{
  "dataset": "crops of objects in photos (Visual Genome)",
  "levels_per_channel": 8,
  "norm_position": "pre",
  "mlp_ratio": 2,
  "fused_qkv": true,
  "bias": "all",
  "positions": "rope",
  "orthogonalizer": "newton_schulz_5",
  "adamw_lr_other_params": 0.0014,
  "max_steps": 4500,
  "batch_size": 48,
  "lr_schedule": "constant"
}
Rows from block 3, named by matrix and row number. Rows with one number belong to one neuron. Each number is 50 + 15 x the weight over its row's rms, rounded and kept within 0 to 99. All counts start at 0. After the name is the row's rms in percent of the matrix's.
# fc1: MLP up (model.blocks.3.mlp.fc1.weight, 640x320), inputs 0-106
# fc2: MLP down (model.blocks.3.mlp.fc2.weight, 320x640, transposed), outputs 0-106
fc1.54 104:51 50 40 52 48 30 72 63 49 72 38 33 31 64 55 47 50 62 55 53 87 54 52 38 54 70 46 39 53 44 57 73 63 46 15 52 72 56 57 38 35 37 81 62 82 48 43 58 57 35 71 63 44 54 33 36 54 34 83 20 42 70 29 48 50 38 61 58 43 53 38 58 60 50 61 36 42 26 50 69 61 73 54 47 40 65 50 37 39 51 68 48 59 44 64 64 62 32 46 36 55 38 67 63 55 56 60
fc1.55 065:50 38 33 44 51 69 52 45 33 47 45 56 76 73 48 44 65 17 51 41 60 24 87 53 50 51 51 48 66 54 49 99 72 58 58 51 33 52 42 56 55 46 69 43 54 55 43 39 48 41 41 55 57 86 65 80 67 54 69 73 42 51 52 69 53 57 23 48 49 41 37 67 60 46 51 40 23 35 53 41 44 48 54 43 59 61 88 73 57 66 73 53 44 23 38 51 55 75 48 55 37 49 34 50 40 40 31
fc1.56 104:47 51 56 60 38 25 33 38 31 41 42 36 73 42 53 43 30 46 51 57 75 54 38 46 53 24 58 64 46 19 63 41 70 56 46 42 52 31 33 48 52 27 65 50 60 67 19 31 44 30 63 43 47 61 41 66 74 70 46 50 62 59 43 34 43 37 72 43 37 55 33 39 52 65 42 47 31 54 63 47 53 38 78 37 72 45 34 50 33 48 54 70 51 49 69 18 46 28 45 40 52 42 52 49 20 59 66
fc1.57 095:49 46 42 56 48 33 78 54 49 54 45 40 46 36 32 55 45 29 59 53 38 56 32 33 35 71 50 64 68 43 82 46 41 76 54 58 37 74 36 28 37 50 61 59 60 34 44 56 38 77 51 70 48 48 42 62 44 60 54 42 53 53 40 25 31 42 27 66 55 31 69 60 57 46 30 45 19 42 66 51 51 66 39 24 57 56 34 21 43 59 55 71 87 47 20 59 38 61 27 44 50 51 42 53 61 68 55
fc1.58 094:57 39 66 47 43 44 30 40 64 21 58 57 58 52 64 53 63 37 53 46 30 46 76 49 34 51 61 82 53 22 80 35 35 57 51 62 51 54 39 32 17 92 53 42 44 49 57 30 62 27 35 38 54 48 45 56 69 39 68 56 52 45 46 51 61 30 49 57 33 32 59 63 63 60 45 54 30 29 56 51 50 51 72 81 50 34 34 45 33 49 67 49 46 61 55 60 26 85 51 52 46 41 66 57 51 32 62
fc1.59 106:50 54 53 44 42 60 34 41 29 62 68 39 66 68 45 32 33 60 42 70 37 68 38 57 26 59 57 69 29 33 71 54 39 65 37 31 59 42 58 61 31 48 59 28 56 63 49 42 31 11 37 49 35 66 45 43 35 71 30 25 49 81 38 50 58 42 53 47 63 65 34 49 43 61 08 68 46 52 52 35 60 36 70 41 58 60 54 73 16 44 31 50 37 21 62 55 53 75 59 50 77 31 80 72 60 35 68
fc1.60 113:53 37 61 47 62 53 21 72 46 75 64 50 58 33 57 51 42 57 57 31 56 51 33 47 60 68 59 25 63 31 59 23 49 60 69 43 51 73 47 44 46 29 52 48 71 58 45 35 59 49 54 54 49 41 44 52 47 43 41 34 47 45 45 41 37 36 63 55 63 49 55 45 54 30 95 37 39 53 38 49 35 38 37 22 57 53 40 39 42 54 48 51 48 64 57 46 70 38 58 38 24 44 51 62 13 63 40
fc1.61 107:46 59 27 22 70 69 46 34 22 57 65 49 48 53 56 47 67 32 58 38 99 74 51 37 57 51 47 53 55 29 50 47 49 38 28 19 36 57 42 64 58 69 58 40 19 45 57 61 37 72 20 67 63 71 35 59 54 51 20 51 68 33 19 50 77 55 61 52 32 51 55 56 46 55 64 68 51 52 16 52 27 39 19 36 51 42 36 52 66 63 44 51 50 27 26 49 48 39 47 22 22 52 37 41 72 38 45
fc1.62 088:71 50 53 38 24 48 45 67 35 38 42 49 51 46 64 51 40 53 63 52 20 42 32 65 35 50 60 31 50 67 62 47 28 43 80 42 15 22 24 41 90 57 65 59 54 67 32 32 71 52 52 41 46 49 66 27 59 60 39 55 61 52 62 52 54 64 67 64 71 47 39 31 69 65 82 41 39 50 61 62 67 46 53 41 37 64 38 48 52 46 42 52 37 59 45 52 77 64 24 51 48 30 66 36 49 55 46
fc1.63 073:43 52 16 41 51 46 32 50 55 42 65 58 70 65 62 46 63 17 56 45 53 41 52 33 60 49 70 48 53 43 55 65 48 38 53 57 60 37 58 48 71 68 51 67 53 62 40 53 64 63 44 66 48 30 65 42 62 73 31 67 46 47 50 51 65 40 64 49 52 59 13 51 34 49 38 49 41 27 60 44 81 44 41 49 64 32 77 98 81 81 44 68 56 41 51 60 56 59 40 49 43 32 34 31 37 67 35
fc1.64 057:41 43 45 48 40 42 60 60 27 43 44 48 46 73 55 35 57 50 44 38 39 54 63 50 64 24 48 49 46 32 39 65 72 58 79 42 65 36 60 47 48 50 48 65 59 41 41 54 49 49 58 37 63 65 29 34 61 45 52 63 50 56 59 47 74 51 60 67 63 61 42 51 51 32 42 27 62 47 58 58 43 55 58 85 35 51 40 43 36 52 19 36 67 49 39 71 32 45 46 90 69 56 66 58 70 40 58
fc1.65 069:54 50 38 23 92 58 55 49 16 38 68 38 39 77 69 45 64 45 61 95 29 83 58 73 43 76 59 55 41 42 47 73 42 56 42 54 72 56 67 76 38 61 30 40 53 48 51 32 44 43 66 79 34 19 70 50 24 54 11 60 36 40 71 69 57 54 24 44 62 73 54 39 56 47 39 19 57 55 33 54 46 53 42 41 13 41 44 55 74 68 57 43 28 54 64 36 69 44 40 88 67 43 53 58 56 38 34
fc1.66 089:31 45 47 52 70 47 81 30 36 56 63 37 55 21 23 50 66 58 59 60 57 54 49 54 78 23 42 51 61 45 43 55 53 80 38 49 56 72 27 27 54 33 60 08 14 60 36 58 44 58 75 50 54 32 54 49 62 48 52 24 46 70 48 43 64 41 48 26 30 45 45 33 39 51 44 40 56 38 51 70 45 43 73 66 73 28 25 62 42 65 31 62 66 45 27 59 52 42 54 73 78 57 50 64 68 39 44
fc1.67 110:28 45 43 27 50 28 60 54 48 62 44 74 54 53 45 36 32 55 44 46 47 31 61 65 35 31 65 69 46 53 57 32 44 50 48 67 70 28 66 52 39 47 83 42 49 54 27 57 47 58 67 64 48 36 52 59 51 48 63 72 42 60 25 72 49 70 36 52 49 51 47 41 39 54 83 52 63 42 66 63 67 45 47 30 24 53 68 30 43 49 52 46 32 28 69 50 68 49 75 48 45 58 58 35 47 36 39
fc1.68 107:49 68 36 29 61 62 72 66 62 56 53 49 60 47 54 62 74 57 41 46 68 53 54 83 43 47 53 50 43 63 37 23 68 49 41 42 53 75 75 45 47 38 63 24 45 32 69 63 40 63 48 61 57 57 20 50 65 42 06 63 44 52 14 62 54 70 42 46 44 32 47 53 61 59 56 48 41 48 51 44 54 32 46 59 70 51 46 48 61 57 50 38 66 53 35 64 39 44 58 35 47 49 61 24 40 54 63
fc1.69 100:50 48 29 37 50 47 44 44 61 57 65 35 54 44 46 38 61 37 33 50 48 35 47 45 27 75 45 52 63 49 59 71 48 56 66 20 32 30 41 23 32 40 65 79 51 43 24 47 47 74 57 47 55 35 41 44 44 31 54 99 73 69 19 70 69 46 46 70 42 48 35 41 33 54 52 52 46 38 61 54 22 42 44 31 48 44 31 60 60 59 54 31 47 65 55 43 60 65 60 50 61 19 53 29 47 42 58
fc1.70 140:59 71 57 50 48 50 45 48 34 20 44 38 33 35 34 62 50 75 51 66 37 72 25 66 36 40 57 67 24 62 72 34 44 72 61 19 76 73 39 72 70 53 45 79 40 81 58 65 48 54 39 82 55 24 52 58 33 37 26 80 35 43 58 45 50 51 55 64 53 26 68 64 48 33 43 49 54 54 46 60 61 19 59 65 27 28 54 63 55 39 55 61 61 52 37 44 32 50 62 38 96 59 59 45 54 31 44
fc1.71 089:54 63 40 59 48 42 62 82 43 35 57 48 56 61 36 58 79 60 36 50 61 54 61 61 51 71 52 29 53 40 64 74 26 81 28 32 25 39 45 41 45 47 66 48 57 72 44 57 27 49 34 53 50 51 90 54 73 36 45 46 14 50 40 68 58 47 17 23 32 66 40 63 36 45 56 72 12 59 42 60 35 29 59 35 58 46 49 61 42 41 45 58 38 53 39 82 53 47 66 47 27 47 75 27 29 43 37
fc1.72 115:47 64 61 49 39 33 56 17 41 50 67 31 56 74 46 34 53 75 38 52 48 65 58 67 35 60 32 55 70 53 52 35 58 82 28 43 34 40 26 46 60 37 62 52 62 53 59 20 52 54 68 43 37 68 38 46 39 50 36 61 83 39 61 65 31 64 37 80 48 52 56 27 62 49 81 49 68 22 29 53 45 52 21 62 60 47 54 51 52 72 38 83 39 87 43 52 71 47 42 52 82 52 53 69 53 40 44
fc1.73 099:70 43 50 47 52 46 22 74 48 54 54 36 60 42 32 49 46 42 48 56 62 31 51 69 61 60 71 48 25 40 44 33 65 46 33 34 76 35 65 71 33 68 52 53 50 78 23 75 43 28 73 67 59 37 37 39 58 55 33 53 62 35 25 66 23 41 59 53 47 73 67 53 42 54 57 51 34 42 56 44 41 57 38 57 29 56 32 37 69 53 48 33 41 45 36 67 40 82 80 38 70 35 59 61 54 97 67
fc1.74 086:49 35 69 60 36 53 57 62 45 42 24 48 78 33 40 21 47 37 61 32 13 32 62 27 52 82 17 53 48 49 69 43 59 58 66 42 32 18 64 55 48 53 36 62 71 64 61 44 24 56 69 42 48 48 26 64 56 62 53 62 44 76 70 59 50 54 41 61 47 31 57 27 47 54 65 38 53 63 57 66 59 67 62 27 24 40 76 60 57 42 54 52 61 53 31 64 42 24 51 49 76 36 68 53 52 65 72
fc1.75 091:67 82 49 60 36 51 46 50 31 34 39 56 54 74 56 24 40 43 60 64 71 40 68 44 65 40 66 55 45 32 30 40 59 64 27 63 39 59 53 49 52 27 58 57 70 72 39 43 76 68 46 25 56 55 67 67 47 81 16 53 40 52 51 58 38 55 50 55 48 52 38 50 57 69 58 80 26 21 75 41 60 52 41 47 52 54 44 47 58 31 60 47 66 31 79 49 43 21 20 49 33 44 59 61 41 59 55
fc1.76 114:17 60 69 44 67 67 59 54 48 33 75 50 50 44 39 57 45 38 37 60 67 50 54 41 74 51 35 45 66 28 76 34 42 59 33 60 59 75 51 73 48 39 38 30 42 56 42 29 60 67 45 62 53 49 64 46 47 38 48 58 57 76 67 42 51 47 62 45 19 60 54 57 50 66 71 07 57 50 52 36 60 38 22 58 47 53 35 49 44 50 65 55 49 46 33 55 52 65 50 52 56 34 25 49 54 55 53
fc1.77 118:31 41 31 21 37 44 34 40 47 44 55 64 55 58 56 54 60 58 62 41 36 46 45 36 65 61 40 35 87 50 50 55 52 58 40 87 11 90 48 24 46 37 27 56 55 32 56 79 35 54 51 37 48 61 16 54 65 55 41 29 44 57 38 43 35 34 78 43 56 66 67 57 56 41 63 57 53 42 59 33 51 36 38 27 70 58 21 58 58 61 46 41 48 41 44 53 51 65 53 56 19 75 61 40 24 51 61
fc1.78 099:46 50 39 31 42 64 75 58 58 58 31 32 29 46 34 46 59 35 54 60 65 56 31 57 42 44 53 48 36 60 48 59 44 50 62 58 47 43 45 54 62 17 42 50 31 37 43 37 56 39 33 67 52 54 59 37 42 53 34 63 55 50 54 39 64 59 21 64 51 60 27 51 56 58 39 43 52 65 60 53 65 00 67 50 49 42 45 77 35 34 22 51 61 50 38 46 58 49 50 63 24 17 73 57 30 61 61
fc1.79 104:23 48 74 50 42 36 58 59 76 48 65 55 46 44 58 55 23 50 71 48 53 76 32 19 49 54 87 38 97 58 45 38 48 30 38 73 66 25 49 66 35 62 70 45 17 60 52 59 58 60 32 50 74 56 59 53 52 26 71 69 34 18 50 45 42 68 43 47 69 72 40 51 69 13 74 55 40 65 11 48 50 47 32 45 30 50 46 69 38 42 74 68 53 65 65 60 60 30 63 49 38 57 34 51 62 68 67
fc1.80 065:55 40 40 01 46 41 44 50 35 37 58 33 83 49 62 54 27 23 58 44 79 51 43 58 43 37 48 44 45 29 42 62 28 32 44 62 35 62 49 46 44 39 50 43 39 52 09 65 88 64 74 52 39 80 40 63 55 46 65 71 58 65 57 55 64 59 58 55 50 53 36 35 46 25 39 52 73 80 47 28 29 32 37 30 42 08 19 67 46 65 54 41 47 55 49 49 61 61 22 32 33 30 56 46 75 46 80
fc1.81 082:35 66 55 55 18 29 52 53 57 49 72 41 62 37 36 67 57 25 44 54 47 48 96 66 71 52 41 43 48 66 69 39 68 64 68 69 55 61 46 71 63 39 52 21 37 53 52 53 47 34 59 64 13 52 32 38 47 21 37 47 23 41 42 27 66 46 45 70 36 41 19 55 35 33 60 77 42 70 43 57 54 34 74 26 70 46 62 58 54 30 54 15 68 15 65 55 49 62 49 60 39 69 61 59 58 39 60
fc1.82 094:55 39 51 55 39 62 67 62 52 68 34 50 79 68 39 64 58 66 63 24 18 24 55 56 39 44 51 57 65 37 45 65 63 59 47 43 38 63 38 37 61 49 38 39 16 40 51 54 43 58 48 71 52 75 69 38 36 60 70 47 46 65 27 35 59 20 19 68 31 42 66 36 47 59 48 46 28 50 65 66 29 55 55 36 41 48 37 72 49 46 55 59 56 56 33 31 50 57 48 38 26 66 71 37 37 69 50
fc1.83 099:51 39 27 36 39 32 29 66 47 97 76 30 50 63 76 45 15 13 58 23 67 59 66 69 62 52 31 48 47 46 56 33 40 38 32 32 60 49 36 56 48 39 51 48 43 56 75 73 55 50 50 62 42 59 57 30 64 61 37 52 52 42 41 38 61 47 48 41 47 59 36 56 63 47 62 32 25 33 45 51 47 61 58 39 46 33 40 47 34 59 61 39 31 60 59 50 22 70 59 26 45 59 44 63 73 28 35
fc1.84 104:45 09 42 45 49 56 32 53 51 55 36 75 49 43 38 48 32 65 69 47 40 22 27 65 68 63 47 34 61 77 60 52 74 77 59 49 43 51 38 47 82 81 38 66 40 29 37 66 67 76 51 44 54 65 62 36 64 65 71 17 40 52 23 19 58 46 42 32 39 55 48 56 40 51 16 69 11 69 23 50 63 33 41 41 54 42 20 74 75 59 38 51 47 40 14 77 37 53 80 45 55 30 53 61 64 49 54
fc1.85 122:53 49 36 63 33 38 54 34 32 50 42 49 29 69 70 46 65 46 30 40 67 50 45 28 72 82 34 59 29 54 60 57 52 46 67 68 54 56 49 65 53 44 79 44 68 57 58 43 23 70 47 86 54 37 63 46 26 43 31 85 55 67 75 68 53 44 71 82 59 61 54 55 65 39 51 55 30 35 43 45 44 36 45 59 15 55 26 65 41 50 65 51 47 45 69 20 36 44 52 47 80 32 54 49 51 63 42
fc2.54 110:66 04 40 41 56 42 55 24 80 37 37 56 72 35 36 28 23 40 58 69 31 47 19 58 67 42 28 70 52 54 36 57 46 37 68 32 27 17 85 67 39 54 51 27 44 60 30 59 80 53 61 49 46 30 69 49 73 26 33 48 41 29 55 63 83 69 30 42 40 27 43 56 36 38 56 40 50 62 56 56 41 45 75 61 38 60 63 37 60 24 63 51 50 44 77 39 28 71 36 64 54 49 34 35 84 52 63
fc2.55 054:48 38 52 49 59 49 48 60 71 54 51 27 30 42 58 53 36 49 76 47 41 69 26 65 58 50 29 49 38 59 54 31 61 41 34 56 49 48 53 37 50 55 34 59 46 44 84 57 35 55 38 32 45 26 35 33 13 30 37 42 67 56 39 40 35 31 77 71 40 61 39 64 51 46 75 71 78 59 32 49 63 48 45 58 45 42 34 45 50 26 51 35 62 57 42 57 33 30 61 37 74 72 70 59 40 64 49
fc2.56 111:65 35 80 53 65 36 38 68 50 69 66 50 26 60 65 51 60 55 64 30 55 44 53 57 49 64 53 59 66 51 57 36 60 27 80 67 59 93 46 61 27 75 37 44 66 47 32 48 69 31 55 49 46 32 50 00 35 64 69 63 77 50 45 62 49 53 48 65 51 43 46 39 66 75 56 60 77 64 52 47 52 41 46 64 57 59 47 39 63 47 46 52 54 73 19 75 40 92 44 89 47 53 65 36 36 53 43
fc2.57 085:47 51 56 43 69 50 37 58 44 46 49 55 58 53 34 54 73 58 52 68 65 48 63 60 55 32 45 30 32 65 48 14 46 89 41 51 27 33 46 70 48 59 36 60 47 61 67 32 44 34 85 44 47 45 47 33 25 33 35 67 44 55 27 65 76 36 62 59 45 71 26 40 46 48 62 52 59 56 17 51 44 68 28 94 49 68 62 64 54 62 39 65 50 38 57 48 60 17 40 72 42 70 46 54 49 39 59
fc2.58 103:70 40 47 30 49 41 87 59 35 59 19 52 19 53 72 54 53 43 59 58 61 42 35 52 74 64 45 69 62 77 56 42 59 73 44 41 34 54 47 73 73 07 34 64 45 55 70 54 38 60 62 77 70 51 35 34 55 36 40 46 42 46 32 41 16 74 66 65 68 43 35 75 55 50 44 43 51 39 50 44 52 60 59 37 69 62 67 59 55 48 37 62 52 12 58 38 63 38 55 56 60 76 55 56 51 74 46
fc2.59 107:54 63 27 81 48 72 70 51 29 29 52 42 49 46 62 70 81 52 47 65 88 53 40 48 63 38 24 52 39 74 51 47 53 56 54 54 56 20 55 15 44 63 55 77 40 68 50 43 24 18 46 23 38 39 57 50 43 55 24 55 53 71 29 24 57 67 41 45 34 47 39 56 84 60 39 36 52 45 60 41 51 56 49 52 45 57 54 41 62 43 30 35 44 57 09 45 57 63 28 57 32 63 44 28 22 75 28
fc2.60 124:57 76 56 56 48 58 43 31 55 72 44 46 35 09 49 74 63 79 58 37 58 59 56 79 24 49 84 72 68 61 00 35 44 53 42 47 32 46 40 69 53 99 44 45 49 20 58 68 70 59 57 72 46 36 56 35 18 55 59 83 53 54 52 52 36 32 50 32 48 56 68 45 57 51 26 76 48 61 56 56 61 41 53 45 44 61 60 65 34 52 50 59 51 40 15 39 45 45 36 55 47 50 70 44 44 40 33
fc2.61 121:33 39 50 67 55 45 29 56 55 51 23 35 46 73 39 42 70 53 55 47 26 47 34 57 42 64 51 67 77 20 21 46 47 45 57 67 51 57 63 59 49 32 46 51 47 47 78 68 67 43 56 31 44 41 54 24 59 51 73 69 23 77 57 45 75 64 43 67 63 76 31 51 64 54 52 77 37 49 50 52 85 46 81 59 49 78 49 82 48 33 47 50 55 43 62 73 58 39 62 38 72 57 56 71 67 59 66
fc2.62 073:72 26 52 51 68 43 73 50 66 87 44 39 59 57 57 53 51 35 63 49 39 12 31 50 68 38 44 76 62 33 40 49 45 62 37 57 45 42 62 64 46 37 70 64 68 77 74 64 44 53 46 64 51 33 86 54 78 74 66 52 39 52 46 41 56 31 50 51 31 37 57 70 59 59 25 27 59 55 57 66 35 35 67 55 53 45 64 48 68 54 53 43 47 46 31 29 55 27 42 53 61 64 50 60 36 55 38
fc2.63 072:65 50 37 31 67 58 37 76 58 59 40 40 26 39 49 36 42 38 51 52 36 36 53 51 43 59 60 52 65 45 44 47 61 32 37 25 50 64 47 42 50 44 40 45 47 59 21 42 08 30 42 47 57 38 86 53 31 60 47 43 37 49 52 54 57 48 66 18 68 16 46 56 91 42 56 24 81 54 37 62 47 75 67 58 56 61 29 39 53 75 96 46 59 79 40 35 58 66 51 54 53 59 57 77 58 25 41
fc2.64 058:56 50 62 47 53 21 24 50 82 59 38 17 55 48 80 36 52 45 62 54 51 47 50 67 41 60 52 53 34 48 64 44 46 67 37 74 34 50 48 60 41 59 61 59 54 61 46 41 76 33 48 38 39 51 34 43 70 47 37 58 70 45 54 33 15 37 49 30 38 41 48 44 67 66 81 79 45 66 23 67 58 66 67 65 52 52 29 35 34 56 65 19 23 61 48 31 51 48 63 31 73 53 40 67 40 51 45
fc2.65 065:33 89 53 85 25 49 42 42 40 64 38 50 49 54 53 51 23 67 41 54 77 26 63 39 47 52 47 52 50 62 72 32 65 44 66 63 28 35 32 28 45 21 50 40 42 47 64 38 57 62 37 29 70 59 36 46 55 28 99 31 86 78 46 46 51 54 67 44 21 52 59 66 38 42 52 77 57 75 52 65 51 48 60 53 49 59 37 47 40 45 43 54 46 65 57 71 36 47 29 28 45 61 49 52 55 58 44
fc2.66 092:72 61 53 31 33 44 12 58 52 52 22 46 41 46 53 50 38 59 40 65 20 51 49 50 36 72 56 41 53 60 71 23 65 49 71 34 40 44 50 85 67 54 49 82 48 51 58 53 29 47 75 54 60 42 44 29 70 43 37 59 67 61 62 34 30 59 45 63 10 64 42 45 29 58 37 46 53 64 62 69 54 50 46 69 37 67 40 43 50 72 73 44 61 63 58 57 56 21 77 27 54 55 28 57 81 60 65
fc2.67 107:41 64 46 42 77 79 62 51 68 41 32 46 46 21 54 47 68 45 28 50 69 69 53 68 60 32 47 79 47 68 49 42 39 74 53 33 51 51 40 72 39 29 42 08 52 59 61 39 60 34 61 57 51 25 85 46 76 38 48 23 58 37 40 65 75 54 42 41 70 34 23 44 62 42 17 30 41 49 63 62 66 10 47 64 64 84 46 56 47 45 48 51 38 51 39 59 58 72 32 50 45 60 43 50 46 69 43
fc2.68 106:33 29 46 60 34 49 57 35 52 51 64 47 56 36 57 50 36 55 42 66 51 18 35 48 42 69 42 63 61 19 59 39 46 56 34 57 59 23 48 53 66 60 26 62 40 42 63 39 36 55 38 42 19 48 44 29 28 44 59 80 41 51 53 41 44 45 45 42 87 47 50 24 42 52 43 49 36 42 25 54 38 30 51 35 45 68 54 43 41 38 77 47 50 44 44 32 56 32 31 42 58 62 11 60 72 67 56
fc2.69 102:85 62 49 58 35 40 44 61 63 43 53 51 27 67 22 47 65 32 17 44 50 23 18 41 73 38 53 66 44 75 45 32 66 69 34 50 49 32 57 56 38 56 61 43 41 24 51 41 52 66 38 49 44 38 80 40 50 33 50 39 30 36 60 46 47 70 33 79 77 75 45 33 37 37 49 52 47 51 42 42 50 35 42 68 64 72 45 60 37 66 48 48 54 40 12 34 67 52 56 73 48 45 43 37 49 34 56
fc2.70 145:64 48 76 61 47 43 45 56 59 78 38 59 60 46 44 57 37 31 70 57 58 48 75 34 61 69 27 43 45 71 26 31 51 34 92 60 28 57 48 34 55 47 36 14 33 55 40 30 62 44 77 38 45 73 43 47 39 34 65 34 63 37 33 56 64 62 26 33 53 44 50 45 63 75 65 44 47 47 22 48 31 40 32 48 63 56 35 38 50 58 41 59 47 53 54 48 71 50 49 89 33 68 27 73 62 71 45
fc2.71 097:74 22 90 54 66 56 50 40 68 44 21 34 39 69 46 47 45 41 55 43 52 46 44 42 35 39 52 80 55 62 65 58 38 48 64 48 61 46 45 27 51 35 31 53 63 66 45 45 11 71 39 33 35 58 53 58 58 75 43 38 63 36 58 39 39 71 31 41 53 39 58 52 50 48 57 56 57 49 22 42 59 51 29 50 33 43 59 58 49 41 53 32 19 73 82 78 59 26 47 44 43 55 77 30 24 50 53
fc2.72 102:84 48 50 49 40 67 53 65 48 52 33 65 63 23 73 43 57 38 57 37 62 46 33 49 60 52 45 47 09 51 39 71 59 42 47 62 46 49 33 62 37 95 44 67 59 33 47 63 67 30 55 39 56 47 68 84 42 58 41 61 42 63 58 73 48 36 60 75 23 39 54 45 50 34 30 53 46 64 44 36 40 43 75 48 74 20 41 42 55 48 46 59 29 49 48 18 30 44 71 53 44 56 29 52 29 66 37
fc2.73 094:36 47 55 65 63 57 84 04 48 13 40 50 48 40 40 56 50 57 80 44 45 46 43 19 59 50 33 68 42 52 35 56 50 49 50 52 60 32 51 54 73 31 61 10 67 34 75 32 58 49 43 40 65 61 81 76 31 52 50 23 54 58 60 45 60 64 46 40 58 77 65 40 72 64 52 54 17 51 60 48 68 44 51 59 62 35 46 42 28 54 25 52 41 53 60 56 47 22 55 36 41 35 54 54 21 26 45
fc2.74 079:47 64 57 42 29 46 43 52 45 53 51 60 45 56 44 60 40 43 37 43 77 45 41 62 48 37 37 37 58 40 51 64 45 42 70 46 38 35 66 18 50 48 32 24 46 44 30 51 17 55 54 57 28 49 58 62 64 20 53 40 45 16 36 72 53 63 71 65 28 35 47 52 45 79 49 73 42 53 48 80 44 56 51 52 79 64 51 68 52 33 44 45 26 60 69 75 26 46 33 48 33 75 46 52 55 25 49
fc2.75 083:60 64 66 39 82 86 48 58 45 68 68 61 56 27 48 54 45 27 62 49 38 62 30 52 55 51 48 56 44 63 53 46 54 58 69 66 45 19 41 31 52 84 23 54 53 34 43 74 46 56 46 65 47 39 47 30 38 24 74 52 51 59 45 45 85 75 37 29 63 71 66 66 44 64 40 54 50 56 20 37 19 48 58 54 60 35 57 36 45 65 54 71 45 37 42 53 56 64 74 63 58 49 55 30 42 39 38
fc2.76 116:55 35 31 70 61 23 42 67 73 77 46 52 51 56 54 62 52 58 54 49 57 44 53 45 70 53 56 69 51 39 71 45 68 78 49 26 46 35 61 55 47 64 34 68 75 46 34 74 40 67 63 82 45 36 36 40 45 99 55 52 43 53 56 67 76 42 43 21 51 47 66 41 34 58 70 71 27 32 49 61 47 26 43 56 62 48 47 38 75 74 45 50 62 46 52 58 56 50 51 43 37 69 46 60 57 40 27
fc2.77 123:33 58 74 57 35 52 36 39 55 42 31 54 72 40 56 30 56 49 37 56 43 27 51 62 53 42 72 62 63 52 51 59 54 58 39 18 37 70 68 43 30 64 26 39 39 60 65 50 74 73 63 62 45 68 34 42 53 53 13 72 56 60 50 39 36 58 54 60 57 56 89 80 57 37 61 52 45 45 29 60 14 70 48 50 63 41 65 32 11 48 60 45 49 45 40 65 31 46 59 33 49 60 53 67 58 44 22
fc2.78 099:40 42 34 62 47 39 25 68 23 43 36 59 53 65 53 36 62 42 41 37 49 45 62 64 54 61 43 60 36 39 41 49 63 53 34 52 36 36 47 66 31 61 42 46 48 35 29 58 51 36 61 43 52 57 44 40 46 30 33 61 84 53 54 72 36 65 20 43 48 31 31 61 74 69 77 34 43 28 74 61 49 55 42 59 41 69 65 39 47 52 10 69 56 32 52 36 39 42 56 59 61 55 29 68 55 34 55
fc2.79 108:50 43 31 75 60 54 60 34 37 55 28 67 53 34 53 40 92 52 52 52 66 32 72 42 44 36 22 21 35 50 52 63 57 70 59 40 60 26 38 40 51 41 53 77 57 35 29 55 83 67 73 51 36 47 68 45 35 35 50 59 20 55 50 24 48 43 20 16 33 68 48 60 36 59 15 47 56 64 48 47 42 50 38 30 36 55 31 49 46 43 49 33 61 37 23 42 40 51 53 37 59 61 17 56 39 62 53
fc2.80 060:51 36 35 78 53 35 51 53 53 39 39 66 26 76 55 61 69 63 49 44 48 65 40 49 40 48 60 49 53 75 41 22 44 74 41 67 38 37 33 41 26 44 58 63 40 51 42 43 22 42 66 56 65 39 68 53 50 54 41 42 39 54 34 45 64 27 43 58 41 52 60 64 62 92 30 47 39 14 64 53 77 70 48 52 44 56 47 45 66 52 26 69 50 51 73 78 65 48 76 68 50 33 68 37 28 40 57
fc2.81 080:70 47 25 32 61 78 49 53 45 69 24 54 56 49 70 44 64 79 50 50 75 65 34 45 41 51 44 52 49 24 42 45 37 35 21 44 52 33 61 48 21 63 57 62 43 58 53 72 34 59 50 34 39 36 55 30 54 39 43 49 78 43 39 42 47 40 77 64 27 52 63 56 50 38 31 57 53 56 57 23 43 49 51 41 42 45 49 61 62 51 49 68 41 56 60 43 55 65 23 46 66 12 39 31 50 64 40
fc2.82 092:38 69 79 42 32 15 73 33 48 33 54 35 55 45 23 37 62 38 21 58 42 58 36 36 66 76 66 56 56 66 38 58 61 65 49 68 62 34 33 32 37 65 53 33 55 45 39 55 57 40 58 48 43 69 67 43 48 44 58 47 51 54 47 65 24 67 54 73 71 60 77 33 74 62 66 77 49 61 28 61 72 08 38 40 87 38 38 48 31 33 16 63 45 47 64 49 54 52 78 44 76 46 58 55 62 31 49
fc2.83 106:24 65 23 85 66 60 66 36 44 51 35 61 37 18 44 48 54 60 34 56 35 39 31 87 48 41 41 45 69 47 42 67 42 70 30 35 60 52 47 68 64 40 43 47 55 39 25 49 27 58 48 19 43 41 59 50 73 31 51 53 51 67 59 35 42 43 37 38 51 55 30 37 62 33 54 45 81 37 54 49 52 30 53 51 31 62 42 36 63 66 44 55 36 56 57 33 69 56 34 59 46 30 72 39 10 63 17
fc2.84 106:40 66 60 59 39 39 65 33 32 30 68 62 31 54 49 61 66 29 81 29 51 75 44 22 43 35 44 52 90 17 55 42 52 76 75 58 52 37 49 81 26 56 39 55 81 60 56 70 48 50 45 13 30 60 76 59 69 31 51 64 64 35 64 36 50 49 62 44 37 43 49 59 20 44 28 45 62 50 54 49 61 86 64 44 40 47 57 37 50 30 29 52 52 46 62 44 42 40 43 41 33 33 56 34 37 21 35
fc2.85 121:59 73 53 42 28 48 76 57 76 50 72 44 58 61 69 73 56 38 55 31 67 31 42 43 53 53 80 24 44 43 68 45 55 59 47 44 54 42 38 57 50 81 58 46 55 66 22 42 37 44 54 53 37 28 55 79 49 65 61 34 57 70 69 55 36 53 51 27 37 55 39 74 61 69 73 26 29 27 64 42 22 79 39 40 43 44 39 36 69 56 61 58 49 33 60 31 47 49 35 55 39 26 40 54 56 19 57